config.toml
dataset = "capsule endoscopy frames (Kvasir-Capsule)"
cutout = 0.25
norm = "layernorm"
mlp_ratio = 2.67
qk_norm = true
layer_scale_init = 0.01
num_experts = 64
experts_per_token = 2
projector_hidden = 512
projector_out = 128
beta1 = 0.9
beta2 = 0.999
Rows from expert 11 of block 5, named by matrix and row number. Rows with one number belong to one neuron. Each number is 50 + 12 x the weight over the matrix's rms, rounded and kept within 0 to 99. All counts start at 0.
# gate: expert gate (model.blocks.5.mlp.gate, 64x128x256), inputs 192-255
# up: expert up (model.blocks.5.mlp.up, 64x128x256), inputs 192-255
# down: expert down (model.blocks.5.mlp.down, 64x256x128, transposed), outputs 192-255
gate.88:44 50 51 27 45 46 55 53 58 33 51 60 43 62 49 46 41 64 54 73 43 37 56 49 31 58 43 52 50 43 46 54 45 48 48 53 47 51 60 38 41 49 53 49 47 57 47 49 40 41 57 60 49 29 38 60 48 51 52 44 42 46 60 57
gate.89:12 59 38 56 39 27 22 55 50 56 28 74 42 57 43 51 25 55 57 45 79 49 44 70 34 38 00 63 74 33 33 56 50 67 99 53 49 99 65 59 62 56 31 54 49 11 49 31 46 45 30 68 30 29 29 24 19 25 44 15 52 63 56 78
gate.90:45 59 43 45 39 29 41 44 56 43 45 54 46 63 51 42 61 50 63 45 53 55 46 56 56 57 46 34 68 51 55 50 59 60 61 43 40 51 56 50 53 57 33 45 47 42 44 52 55 63 53 48 44 43 56 40 39 45 50 40 51 52 41 64
gate.91:44 53 50 45 55 57 35 51 43 71 47 52 60 49 56 37 62 57 47 69 52 33 37 50 67 52 53 49 45 36 46 48 33 54 48 46 58 33 46 56 32 48 49 45 39 47 35 54 37 35 42 37 63 49 64 49 62 51 59 56 56 54 44 63
gate.92:44 55 49 55 53 50 44 44 58 59 46 58 59 45 33 45 54 65 41 46 55 58 49 48 54 41 52 37 43 52 38 58 53 39 56 34 59 49 51 44 49 46 48 50 45 55 55 60 53 48 48 51 44 56 49 57 48 50 43 52 42 53 65 43
gate.93:41 49 52 45 50 34 41 40 63 57 56 46 35 56 52 46 44 45 44 33 51 52 58 44 63 54 52 47 67 71 43 65 32 52 49 50 56 29 43 61 49 44 50 47 56 50 59 42 50 51 55 81 50 40 76 59 47 54 48 44 43 54 52 67
gate.94:50 60 54 64 42 49 35 51 52 53 47 50 53 42 47 58 45 44 51 54 47 56 47 50 60 54 47 56 40 41 54 43 51 50 52 45 44 48 47 43 31 39 39 50 47 45 49 43 57 51 44 56 61 53 58 45 46 41 51 49 36 53 63 37
gate.95:52 58 39 38 56 43 43 59 44 55 72 52 38 63 82 31 60 29 55 55 66 59 51 34 50 40 52 46 47 58 60 40 50 57 16 45 63 45 67 63 51 44 58 46 25 48 57 29 30 25 40 56 62 67 56 56 32 56 41 34 64 58 46 45
gate.96:50 58 57 47 51 52 60 50 49 52 55 57 58 46 40 57 43 57 51 61 52 45 58 48 40 55 51 50 48 44 59 38 61 39 61 46 41 54 53 53 46 46 63 32 58 49 42 58 66 51 52 62 47 38 43 39 53 32 48 45 48 52 52 49
gate.97:55 48 48 45 63 59 49 53 49 40 49 63 61 57 61 57 46 49 50 58 58 47 46 52 55 43 61 45 36 54 58 55 49 55 40 50 42 49 41 69 49 41 48 62 47 58 47 41 50 53 32 48 54 43 41 54 50 58 66 51 38 42 45 50
gate.98:43 51 47 45 47 64 49 72 57 48 39 47 42 33 66 18 57 54 38 85 53 38 50 59 59 32 67 49 33 44 46 63 39 60 57 52 35 47 56 45 46 34 37 43 43 47 42 54 30 46 45 43 56 33 53 51 47 49 57 30 69 66 44 51
gate.99:50 51 51 48 57 50 54 47 66 75 48 52 72 50 55 41 59 43 56 60 58 55 42 51 66 49 51 50 57 65 56 63 51 51 49 49 55 43 52 50 48 53 44 48 49 55 51 56 47 35 59 46 60 62 60 61 46 53 36 56 46 50 50 35
gate.100:47 52 60 46 55 52 57 49 59 48 56 54 53 48 57 42 60 46 51 39 39 49 42 34 58 42 53 51 49 53 55 49 59 40 51 53 59 40 42 56 57 44 51 53 48 38 56 52 47 34 51 56 48 45 49 56 56 63 39 62 53 43 61 53
gate.101:48 52 50 47 55 56 50 53 46 44 43 46 53 41 41 39 44 52 55 58 50 51 52 38 64 47 49 62 37 60 47 40 51 55 49 60 46 51 51 55 60 45 54 55 50 62 50 51 57 42 37 40 59 52 39 52 49 53 54 56 50 62 49 58
gate.102:48 38 48 46 46 58 44 43 54 51 47 53 64 49 40 43 64 40 45 56 60 44 44 57 64 49 40 43 54 30 32 53 63 40 32 56 43 45 51 55 63 43 54 48 44 54 46 49 45 41 34 33 48 53 56 37 60 57 38 46 41 39 58 37
gate.103:43 47 35 53 55 50 45 57 39 40 35 68 54 63 55 46 38 44 45 42 68 44 67 65 31 41 13 59 54 63 38 40 44 58 52 61 63 90 32 67 63 45 58 48 46 39 62 34 46 39 45 71 39 66 58 37 23 42 35 40 45 57 57 70
gate.104:59 37 44 46 45 54 57 52 59 80 58 54 45 53 64 48 70 51 48 55 44 48 39 32 52 46 60 29 48 54 43 62 45 42 60 38 55 40 41 54 64 44 43 51 50 64 40 61 52 51 57 53 54 65 50 63 61 59 54 60 36 49 49 49
gate.105:58 57 46 47 36 51 49 56 56 71 47 35 63 51 60 43 40 39 57 45 48 54 43 56 52 53 64 32 52 44 82 50 41 48 43 56 44 47 52 39 41 51 37 47 39 60 60 54 56 55 60 65 50 54 54 48 50 55 46 48 58 46 39 45
gate.106:50 51 49 53 52 54 39 34 48 57 56 61 64 61 43 37 60 47 36 51 40 63 43 55 40 50 39 52 54 42 45 51 45 38 49 49 54 50 56 45 52 58 60 58 60 51 52 51 52 59 49 50 43 59 50 47 52 43 43 39 59 43 45 50
gate.107:33 54 66 43 57 48 36 67 74 42 30 49 47 38 26 59 42 53 58 53 56 47 83 66 23 42 20 57 41 40 45 27 34 67 59 42 26 67 34 41 23 49 38 50 53 14 42 24 40 64 44 99 45 38 49 35 51 45 61 55 59 29 37 34
gate.108:46 47 35 37 69 54 52 49 49 52 59 47 39 29 49 55 39 58 45 55 47 56 49 45 49 58 27 50 59 53 39 55 54 45 54 33 44 60 29 44 54 52 57 41 34 47 53 49 57 50 56 67 46 61 47 49 45 61 51 43 56 53 45 59
gate.109:49 57 49 45 43 52 56 52 56 46 45 38 42 60 42 51 49 42 53 47 48 48 58 49 42 45 32 59 63 47 61 53 54 53 39 60 62 49 43 54 41 43 44 51 50 52 56 52 53 54 46 49 47 39 51 41 61 49 49 38 45 49 40 52
gate.110:91 48 41 25 50 67 59 49 63 20 39 36 50 37 65 30 46 55 52 68 10 40 48 65 51 34 76 49 53 49 61 68 15 60 41 56 38 00 42 57 45 41 35 61 55 68 46 41 33 37 67 34 95 43 59 75 88 46 60 67 56 77 24 17
gate.111:60 64 38 41 55 59 39 50 37 54 55 35 41 43 45 40 49 65 52 36 50 41 60 49 56 53 56 63 52 51 60 65 50 48 69 54 32 50 46 50 51 53 52 39 50 42 51 61 44 57 38 45 56 44 40 40 48 56 39 59 47 47 60 61
gate.112:61 46 76 51 42 44 47 38 62 34 44 37 43 45 47 54 47 43 46 51 39 51 47 69 63 47 56 45 35 50 47 51 57 37 54 55 49 43 62 39 53 31 47 56 40 53 29 55 45 47 50 48 44 44 53 62 44 42 72 37 70 67 51 44
gate.113:49 55 26 52 53 56 61 44 42 75 64 46 52 59 67 37 80 41 50 32 55 60 29 31 42 41 63 53 38 68 69 46 52 28 39 41 44 45 46 56 54 54 65 43 46 73 53 37 47 62 99 14 48 53 59 62 54 86 33 80 45 18 42 19
gate.114:56 53 46 40 61 56 51 59 41 26 33 67 47 49 58 49 43 41 49 43 68 45 48 60 41 30 44 77 44 38 49 48 38 55 55 48 36 68 56 44 66 48 43 42 52 52 35 51 29 38 36 50 39 42 42 43 52 31 48 43 70 58 52 70
gate.115:61 48 50 44 50 44 55 48 59 39 51 55 48 49 67 38 57 63 52 47 61 34 60 45 52 51 53 54 40 38 44 59 35 49 54 47 55 56 63 39 58 51 58 54 43 43 36 48 49 46 53 45 53 41 59 40 58 36 57 55 41 52 35 57
gate.116:48 46 47 55 44 53 43 52 36 50 49 46 57 49 49 52 50 61 39 55 64 56 65 44 51 56 54 47 50 54 36 46 50 47 36 54 51 66 49 55 51 48 54 44 49 58 45 60 48 40 52 45 48 50 50 49 47 51 48 50 61 48 44 51
gate.117:61 45 52 43 50 53 44 56 52 53 50 43 43 43 48 30 48 59 46 54 53 53 45 51 56 48 55 52 63 50 58 49 54 35 43 50 44 51 44 44 41 31 46 54 62 59 52 56 50 35 36 51 52 60 46 53 56 47 48 55 49 42 53 54
gate.118:63 55 46 46 47 47 53 57 49 32 58 42 61 60 61 57 41 40 54 38 45 55 32 50 66 58 61 46 52 49 51 40 51 51 44 41 49 39 55 59 59 49 49 51 36 70 60 53 64 42 77 46 50 53 44 44 42 63 56 61 31 64 52 44
gate.119:51 65 59 40 57 48 42 42 56 67 56 54 52 31 66 33 50 68 66 42 55 43 64 29 63 49 52 64 47 72 61 49 38 45 48 54 70 50 66 59 51 37 45 52 52 55 61 48 54 38 40 57 78 73 68 53 55 46 54 53 47 60 47 51
gate.120:55 60 45 51 39 56 43 39 64 45 46 45 51 45 49 45 40 58 48 39 53 51 55 49 50 55 50 36 47 59 41 49 58 43 66 51 42 41 41 38 46 46 48 57 47 57 58 53 43 60 41 56 54 45 49 50 37 52 36 44 54 42 45 38
gate.121:40 70 52 78 37 56 21 48 47 99 69 60 73 57 59 69 62 23 65 59 74 60 50 79 74 49 00 30 63 02 66 26 56 44 76 53 68 83 73 72 69 76 44 40 01 27 67 72 57 53 42 61 47 29 35 37 26 26 09 06 72 20 39 61
gate.122:37 56 57 58 36 35 24 58 50 31 22 74 39 53 33 65 35 45 62 32 97 38 83 81 00 44 00 87 77 55 30 32 46 81 78 62 49 99 73 32 37 43 33 52 66 15 35 05 45 47 39 99 34 35 41 22 32 30 55 30 46 74 58 79
up.88:50 40 60 47 66 60 62 56 40 34 58 48 25 44 45 47 46 50 56 64 55 56 63 52 39 48 45 56 54 50 48 58 24 55 47 48 57 54 60 48 47 50 46 56 59 52 37 43 40 47 45 44 60 45 56 49 52 49 62 41 47 59 55 55
up.89:30 56 44 65 40 27 21 50 41 52 29 74 42 49 34 69 29 43 46 39 79 52 60 73 24 45 10 85 60 45 43 53 58 66 99 60 41 99 65 44 68 54 46 41 54 25 48 41 37 33 20 78 35 40 22 20 20 29 55 02 49 51 72 77
up.90:46 44 49 49 49 50 49 69 58 60 53 57 55 58 53 48 59 47 52 57 30 41 52 57 52 43 50 42 55 46 43 50 63 59 53 43 45 55 42 50 57 57 56 56 36 48 45 36 46 50 38 61 56 38 49 55 55 50 44 48 46 55 47 55
up.91:44 62 48 38 42 46 49 54 51 16 36 42 40 44 43 70 24 34 39 54 54 50 70 52 40 43 39 43 64 44 34 32 44 60 85 53 44 80 51 41 29 44 41 51 54 38 42 52 39 56 40 67 35 61 54 47 33 56 44 39 47 46 60 58
up.92:58 56 49 48 51 56 56 43 44 57 47 49 40 59 43 42 55 50 43 61 53 54 47 57 44 56 48 55 68 48 40 47 52 36 44 54 62 47 48 52 45 45 62 55 39 50 59 45 38 43 43 51 40 36 47 55 47 48 47 60 50 51 52 68
up.93:57 67 61 45 54 61 53 46 41 50 59 58 60 50 52 52 58 51 59 55 50 46 44 51 46 39 57 61 45 46 60 51 70 50 55 47 60 40 62 44 49 50 36 54 39 64 60 45 50 43 42 33 51 44 38 40 46 57 44 36 64 42 56 49
up.94:47 38 42 46 56 43 52 59 39 48 34 53 46 42 68 64 48 31 59 44 39 57 39 49 53 56 52 45 50 36 54 45 52 59 39 56 44 50 42 41 45 42 52 57 49 43 51 57 55 52 49 41 55 57 60 46 60 56 63 46 44 52 44 49
up.95:49 56 54 70 46 40 50 44 41 59 44 50 73 40 33 76 41 56 49 41 40 40 43 67 47 52 42 47 60 53 29 60 50 52 64 39 46 58 42 38 58 44 43 65 76 35 48 59 69 65 61 49 29 55 44 45 59 36 46 43 45 34 57 50
up.96:41 52 44 43 39 54 42 59 39 53 45 48 46 47 54 35 55 44 60 55 54 51 53 53 45 43 49 58 58 55 44 52 51 51 53 39 48 57 49 52 43 43 49 48 56 51 49 56 44 52 44 44 50 47 55 44 45 57 57 58 51 53 53 59
up.97:28 45 47 77 52 53 54 47 46 64 66 54 58 57 59 57 43 52 45 37 48 40 48 54 43 45 46 52 60 51 48 43 62 49 49 43 56 47 55 55 59 63 43 48 61 46 62 46 69 65 63 51 52 43 47 46 43 57 42 56 61 35 56 43
up.98:28 54 62 69 62 40 57 26 46 74 62 43 51 51 30 61 50 36 45 36 51 64 47 16 40 55 46 58 47 69 43 41 70 47 51 43 49 65 37 54 44 44 59 48 46 58 50 46 71 55 52 47 43 63 32 50 47 69 49 58 48 37 57 42
up.99:39 50 42 52 41 44 60 37 46 64 55 58 51 59 52 50 73 48 59 77 40 53 20 51 48 48 55 45 41 57 53 64 56 34 47 53 50 21 49 64 62 54 63 51 42 59 52 69 52 38 56 38 64 52 54 55 62 52 58 62 57 57 50 41
up.100:46 49 49 50 44 42 66 57 57 49 42 35 41 38 54 48 48 47 51 58 41 55 51 57 51 49 53 59 43 43 45 60 61 53 50 60 49 36 32 43 52 65 55 54 51 38 39 62 40 45 61 48 53 50 54 41 52 52 50 40 48 49 49 59
up.101:53 48 42 63 45 54 58 45 46 47 45 42 61 53 57 59 53 42 53 56 51 59 51 56 40 39 50 52 65 28 57 49 38 53 58 54 52 54 39 44 46 41 39 45 43 60 54 52 43 52 43 60 57 47 51 58 46 47 43 54 43 57 53 65
up.102:36 44 50 47 44 54 47 34 46 51 51 35 38 59 53 53 43 47 50 60 47 48 66 40 59 50 62 42 48 48 51 52 50 44 49 55 49 57 68 41 44 45 61 45 58 38 45 49 67 44 44 42 55 49 47 56 46 51 60 55 48 51 51 60
up.103:52 68 39 54 59 49 32 47 45 46 34 66 46 61 60 48 43 41 54 40 65 54 45 73 44 47 11 41 54 48 45 36 47 69 69 59 40 76 34 60 58 46 55 56 50 35 58 36 38 39 38 74 40 39 40 41 36 28 68 38 50 44 55 68
up.104:57 39 58 51 43 49 49 50 43 37 49 49 22 46 49 55 44 56 57 50 50 56 60 65 34 63 42 72 48 42 28 54 39 51 67 56 47 67 57 50 51 44 36 44 59 46 41 39 48 55 51 47 53 18 42 40 44 41 47 43 57 54 69 48
up.105:46 56 55 41 60 46 64 51 41 43 49 64 52 52 46 47 49 47 55 52 52 38 28 69 34 52 52 52 48 50 44 36 55 51 67 58 42 67 46 46 38 43 52 41 72 53 46 45 54 55 18 32 30 46 55 47 36 52 36 39 54 39 49 65
up.106:41 57 52 41 60 57 39 54 46 58 49 58 53 50 61 65 50 43 53 57 56 54 52 58 48 48 46 47 47 53 60 59 52 45 60 43 51 70 47 55 39 55 43 46 58 54 52 58 44 42 69 52 50 40 43 39 56 52 40 64 43 49 39 55
up.107:34 48 46 63 65 50 56 65 57 42 38 32 39 56 48 56 61 66 40 48 77 43 72 65 39 43 18 62 69 37 32 27 33 69 66 53 38 57 71 35 38 35 30 56 50 39 53 34 48 42 25 87 45 33 43 37 57 28 47 31 51 28 38 58
up.108:48 38 56 51 54 50 63 42 57 53 49 50 55 50 48 55 59 46 56 58 52 48 51 56 45 54 44 52 55 42 51 45 48 52 54 54 49 43 40 52 50 51 54 45 60 59 49 58 60 65 43 43 50 64 62 49 52 46 47 42 55 50 51 48
up.109:52 39 39 57 42 53 47 37 52 44 46 55 46 57 43 45 41 39 41 40 51 55 46 51 41 46 60 52 53 51 53 41 53 51 46 45 71 36 48 54 63 67 56 46 56 49 49 46 62 52 46 44 47 53 46 33 47 55 46 62 37 46 46 46
up.110:00 44 77 79 56 15 38 33 36 69 64 83 36 85 32 72 50 46 60 57 71 58 47 53 46 61 16 42 36 46 28 13 80 45 67 68 55 99 64 33 51 60 75 40 72 39 57 67 53 44 36 66 05 50 25 27 22 44 30 40 60 27 57 58
up.111:58 65 69 54 58 50 54 47 50 50 56 50 56 48 54 50 49 61 51 56 55 40 48 44 57 52 45 49 41 49 54 36 49 57 56 54 40 49 54 53 40 42 50 48 35 36 42 54 60 58 40 46 55 34 44 47 38 40 45 56 52 48 47 53
up.112:55 54 58 38 66 50 59 40 57 46 62 40 45 43 35 51 38 42 54 51 43 57 40 53 45 46 46 45 54 52 49 46 55 41 51 54 56 49 46 48 39 61 46 49 50 51 48 53 51 69 50 50 46 40 61 69 47 39 40 47 48 52 51 43
up.113:44 39 32 52 66 60 58 30 67 67 54 28 52 59 62 39 55 56 35 67 23 53 40 60 57 53 67 55 37 50 61 53 35 40 20 45 66 16 41 44 31 44 64 62 36 73 55 68 52 63 45 17 68 68 55 77 73 71 56 74 55 56 58 49
up.114:57 61 65 62 59 44 48 50 58 74 77 55 51 40 55 31 47 46 60 61 43 63 47 30 59 52 55 38 41 44 54 53 57 45 36 59 59 45 32 68 40 64 62 53 46 53 61 49 57 63 56 40 44 60 56 45 35 62 46 52 29 33 38 39
up.115:51 50 50 43 51 55 36 31 46 36 58 52 61 55 53 46 52 43 50 51 55 37 45 58 56 54 52 44 57 51 59 68 35 43 57 49 43 41 47 57 45 45 33 55 57 38 70 50 42 45 45 54 58 45 54 52 46 56 38 46 43 56 63 59
up.116:56 69 60 48 55 47 54 50 50 51 61 47 39 42 40 47 64 54 58 47 41 66 50 51 56 35 50 49 54 46 38 52 47 48 47 55 61 52 50 40 57 50 50 41 39 57 44 52 62 54 48 47 55 52 52 44 59 42 58 49 47 52 52 48
up.117:62 56 47 44 43 45 50 44 61 44 53 50 43 63 49 50 45 55 50 46 46 43 56 64 42 45 54 54 45 48 50 49 59 64 59 54 44 58 40 45 44 47 51 58 58 44 44 56 48 46 54 52 48 57 49 57 58 50 55 44 43 51 56 54
up.118:65 58 33 61 46 43 58 41 49 61 66 46 62 55 60 56 57 47 49 62 55 47 27 37 60 54 68 41 43 45 53 45 55 42 35 54 63 44 50 63 67 63 52 52 42 70 54 61 51 41 61 39 53 55 53 47 50 57 51 50 38 61 47 41
up.119:58 39 53 33 53 66 59 42 45 54 53 47 41 44 57 45 66 37 48 67 61 46 50 35 72 55 48 40 51 56 61 36 33 51 51 53 66 48 61 61 45 35 42 50 58 62 53 56 32 30 49 53 59 42 49 68 56 47 49 66 44 63 52 55
up.120:61 56 60 48 65 56 53 52 61 51 61 49 50 48 43 46 39 51 51 35 44 55 57 56 46 48 59 39 46 52 59 46 62 49 53 64 53 36 61 46 56 52 52 62 42 47 53 40 71 43 56 48 61 47 55 57 50 36 50 48 45 48 41 42
up.121:68 34 51 36 52 59 62 46 52 00 42 25 46 52 35 39 33 65 29 45 32 46 49 28 37 53 91 58 44 95 44 79 45 57 20 40 62 22 26 32 30 23 59 61 80 92 53 39 33 57 43 20 48 75 50 59 72 67 74 85 36 68 63 56
up.122:69 68 45 54 55 68 69 53 47 66 73 49 78 52 56 51 89 57 37 63 18 49 39 28 89 61 99 04 39 53 69 73 58 34 34 38 65 00 21 57 55 53 50 49 45 74 56 83 45 60 51 11 80 61 57 64 70 73 43 81 59 31 45 33
down.88:45 74 57 45 45 44 43 41 45 48 47 51 54 48 38 43 46 51 64 54 42 56 57 63 70 49 29 57 54 42 50 43 66 55 41 32 35 41 49 47 50 50 45 49 45 50 65 58 45 52 67 56 55 55 59 55 35 43 47 60 44 52 44 57
down.89:61 64 23 53 41 48 84 41 56 60 55 40 99 46 37 63 82 60 69 47 63 46 13 39 50 42 39 56 58 51 49 52 59 61 32 43 71 49 77 75 61 70 63 50 63 57 54 36 72 51 48 41 49 55 54 49 47 42 49 49 71 26 25 47
down.90:34 46 46 35 60 51 36 43 65 46 57 29 51 46 41 54 55 50 53 47 35 53 70 60 40 38 56 52 52 53 67 63 57 50 55 53 55 64 55 36 56 36 61 61 45 48 65 54 39 53 48 53 52 39 46 43 48 50 61 38 54 55 72 46
down.91:54 53 65 42 52 67 29 39 45 57 29 51 00 49 44 50 52 45 53 64 32 46 41 35 45 46 55 47 44 61 42 57 43 43 39 48 55 40 41 51 43 49 31 60 37 62 54 60 46 50 42 46 50 78 58 40 58 66 73 45 47 79 61 36
down.92:46 47 41 46 45 42 57 45 48 56 58 61 55 24 45 50 51 57 57 53 52 57 45 43 65 41 49 59 49 56 35 45 40 50 57 68 54 48 42 64 47 51 43 56 53 48 47 55 42 43 42 55 65 49 37 51 48 48 49 56 66 33 32 53
down.93:56 58 51 49 52 43 47 15 40 57 66 61 17 36 44 35 55 55 42 46 52 61 33 42 62 59 70 51 45 38 54 65 37 62 77 62 32 32 48 49 47 16 59 45 33 60 51 24 58 47 50 63 33 72 50 48 61 52 49 65 48 45 56 53
down.94:57 49 44 51 35 59 39 58 49 54 57 44 55 42 42 38 53 42 53 40 48 46 53 46 52 55 59 55 57 64 52 45 40 58 63 52 64 44 27 39 57 59 45 46 38 40 58 46 38 45 46 49 54 44 58 61 51 53 42 52 49 64 31 55
down.95:41 16 53 52 51 48 68 44 55 43 01 48 18 49 48 52 55 50 44 22 42 55 65 45 45 42 99 43 46 63 45 60 59 52 45 56 41 44 47 46 41 31 50 44 46 52 64 60 31 57 42 39 35 64 48 63 60 52 45 45 49 52 75 44
down.96:47 43 47 27 65 49 57 57 55 30 44 57 43 54 41 58 48 45 59 50 60 36 54 41 35 45 69 47 65 57 66 57 56 43 54 28 60 30 53 52 46 46 37 44 41 61 44 44 46 47 55 40 54 57 45 47 61 52 50 46 46 60 54 44
down.97:51 25 51 50 40 33 23 61 55 56 75 58 67 63 49 52 41 41 34 50 54 53 55 47 59 55 56 48 60 52 44 49 48 43 56 58 42 55 56 51 57 51 51 45 59 42 52 43 61 57 56 39 45 56 54 56 55 55 51 47 46 39 37 25
down.98:53 43 54 45 63 34 47 39 50 59 52 49 73 55 40 67 47 55 61 57 59 33 40 28 36 56 74 46 52 37 52 49 42 41 76 39 64 59 51 44 45 59 35 49 49 55 53 41 50 38 47 37 44 61 42 55 34 38 63 42 53 31 37 32
down.99:45 67 56 66 45 68 56 62 44 69 76 50 99 53 46 49 49 69 54 33 66 41 26 61 53 52 29 39 33 36 53 49 41 42 60 47 51 59 46 51 50 58 46 44 49 47 43 53 57 51 46 33 48 58 38 51 39 51 36 56 56 33 41 65
down.100:54 55 61 47 47 55 43 44 48 53 40 46 60 59 58 52 51 53 48 48 48 67 53 53 42 43 46 51 48 34 49 44 48 40 43 59 53 49 53 53 58 55 51 45 61 60 45 45 52 68 55 51 63 62 50 38 55 54 63 45 56 64 57 63
down.101:51 53 50 58 54 46 63 51 62 37 51 50 14 52 44 51 43 60 42 46 45 61 52 45 54 44 44 45 40 52 52 39 46 45 41 54 43 36 46 47 44 50 51 51 55 50 53 43 46 38 50 48 56 68 61 54 63 53 59 51 62 66 53 49
down.102:36 54 47 61 52 31 60 35 38 49 29 53 32 48 56 54 42 38 41 52 49 60 59 46 46 53 47 43 57 44 56 51 48 55 40 58 65 48 67 48 52 36 45 70 43 49 64 47 50 66 46 38 71 38 60 47 47 28 45 39 56 84 37 53
down.103:60 62 37 38 36 36 51 60 35 48 89 53 99 56 55 52 46 31 53 67 43 45 43 72 50 63 30 49 57 54 69 76 55 44 37 47 53 51 51 31 51 53 62 49 55 56 47 33 62 54 35 59 61 42 41 52 57 50 49 51 48 49 13 44
down.104:40 24 65 42 52 44 48 41 62 46 45 47 00 50 51 43 42 51 23 41 42 58 54 39 64 52 50 53 51 51 55 53 53 51 56 54 41 36 61 49 39 46 63 59 56 63 65 58 46 48 37 71 53 51 59 48 61 58 45 35 42 70 46 45
down.105:40 81 65 47 57 49 25 59 49 58 35 42 01 60 69 42 45 50 45 52 51 52 41 22 57 53 55 46 41 54 50 57 54 42 53 44 52 42 37 46 48 65 58 53 54 38 43 54 49 40 56 48 53 57 51 50 49 63 46 39 55 60 62 38
down.106:40 64 35 45 58 52 55 48 46 58 47 58 44 52 53 47 50 53 55 54 50 57 55 53 45 46 52 55 49 41 64 47 44 50 58 60 52 44 42 53 44 56 44 44 47 46 43 71 46 53 56 60 55 43 52 62 51 47 40 49 49 47 55 55
down.107:61 55 59 46 29 39 62 45 62 64 80 41 99 48 43 50 51 48 69 51 49 42 38 61 64 55 44 45 45 62 38 38 57 53 69 48 59 63 54 63 52 66 53 50 49 44 54 40 56 69 51 20 56 37 42 58 45 53 44 53 61 42 54 57
down.108:43 37 60 46 49 59 48 46 44 42 44 41 59 51 48 40 61 61 48 56 50 46 52 43 50 62 64 49 48 48 53 48 60 58 44 55 39 52 40 43 59 49 54 43 43 55 55 68 43 49 57 51 52 56 54 65 54 63 46 65 66 51 57 58
down.109:60 61 42 44 52 47 40 42 50 43 49 57 42 52 50 46 49 57 44 48 49 56 63 48 53 53 50 55 48 66 55 39 60 74 47 61 54 54 56 67 55 47 34 48 53 52 49 37 42 49 43 47 51 45 55 50 65 50 57 41 47 49 50 43
down.110:48 06 62 44 48 42 46 39 64 42 00 56 00 50 55 39 40 46 59 53 47 49 50 25 42 26 99 56 41 40 47 51 63 36 69 63 34 67 21 55 37 42 18 56 45 48 49 50 51 50 43 48 29 81 50 55 38 59 56 46 51 70 92 43
down.111:40 70 49 42 71 41 62 36 43 60 43 42 52 57 54 52 64 49 56 52 45 47 50 45 53 57 49 47 56 50 33 59 46 51 43 54 42 42 58 61 45 52 53 49 67 42 41 68 58 47 49 51 53 52 49 49 51 57 45 57 47 46 40 56
down.112:55 50 52 57 54 60 56 53 60 55 56 39 54 54 44 51 52 52 42 48 49 62 49 60 62 46 57 51 62 54 37 54 50 57 32 54 47 43 40 56 39 46 43 57 52 44 37 41 56 55 50 60 49 47 53 46 39 46 70 55 58 32 65 51
down.113:64 49 50 66 59 60 65 52 51 50 86 53 99 50 28 59 54 49 57 61 51 44 13 40 65 53 57 57 42 43 58 47 55 56 50 54 59 58 79 40 47 63 66 46 45 72 54 30 76 62 57 33 55 26 46 36 37 47 66 49 51 22 04 38
down.114:38 70 51 57 58 59 42 44 55 53 51 68 02 44 49 57 44 47 28 66 40 37 63 55 44 44 57 32 47 70 52 56 42 56 64 35 56 68 24 40 48 58 50 36 52 53 36 66 42 53 50 56 60 46 61 47 43 71 65 46 53 43 67 54
down.115:49 43 46 43 38 58 52 57 57 42 44 47 63 44 44 50 46 61 50 55 51 57 40 47 44 54 35 51 56 60 52 51 50 41 48 57 57 39 52 43 33 51 49 61 32 61 46 47 32 50 47 42 42 51 47 48 52 56 41 65 45 51 56 56
down.116:60 36 48 41 48 63 40 62 48 52 54 59 40 41 48 53 50 50 50 54 50 56 63 39 53 49 41 68 56 57 47 46 59 60 50 74 57 57 29 60 58 54 53 36 45 44 56 39 56 68 53 54 49 54 38 46 54 56 64 43 41 30 48 59
down.117:64 40 55 49 68 60 50 37 45 47 57 60 21 46 59 45 44 66 52 47 37 44 55 48 61 47 50 61 44 60 46 51 45 46 52 40 63 38 41 54 55 59 57 48 46 53 34 51 49 53 50 55 43 70 54 56 44 52 64 58 55 53 44 51
down.118:46 65 57 46 50 48 50 58 42 53 74 49 95 52 51 46 41 46 61 39 63 47 43 67 54 56 37 48 41 40 50 51 61 63 45 53 53 62 65 52 45 47 41 42 57 51 62 40 47 56 59 48 54 46 52 51 45 52 55 64 54 54 60 49
down.119:45 89 45 39 49 46 36 36 48 53 68 55 80 40 48 62 58 59 63 43 45 41 57 67 66 56 35 49 43 54 44 51 54 45 68 54 49 41 47 31 47 45 49 55 44 60 55 41 46 54 50 55 64 41 63 66 33 47 47 41 43 39 41 63
down.120:49 44 50 60 45 49 58 53 74 35 49 53 35 62 53 50 59 57 35 49 63 41 43 51 37 36 37 52 50 48 67 47 47 57 46 62 50 47 66 52 51 42 56 50 56 51 58 41 54 37 41 58 47 50 47 54 49 42 68 29 56 65 51 51
down.121:55 17 62 52 45 43 30 75 51 32 37 54 18 39 50 38 37 39 14 42 17 60 99 76 36 43 47 45 52 66 43 44 42 33 99 52 33 65 00 37 54 22 20 44 48 61 44 71 39 59 47 58 50 44 64 77 60 60 28 52 37 98 81 70
down.122:41 28 52 50 45 51 41 51 64 39 23 48 00 48 50 39 48 41 39 32 33 25 92 59 53 56 75 52 36 52 56 49 54 56 67 65 48 56 39 34 38 44 33 60 54 40 68 64 34 39 65 69 44 62 72 39 62 69 74 51 32 54 67 42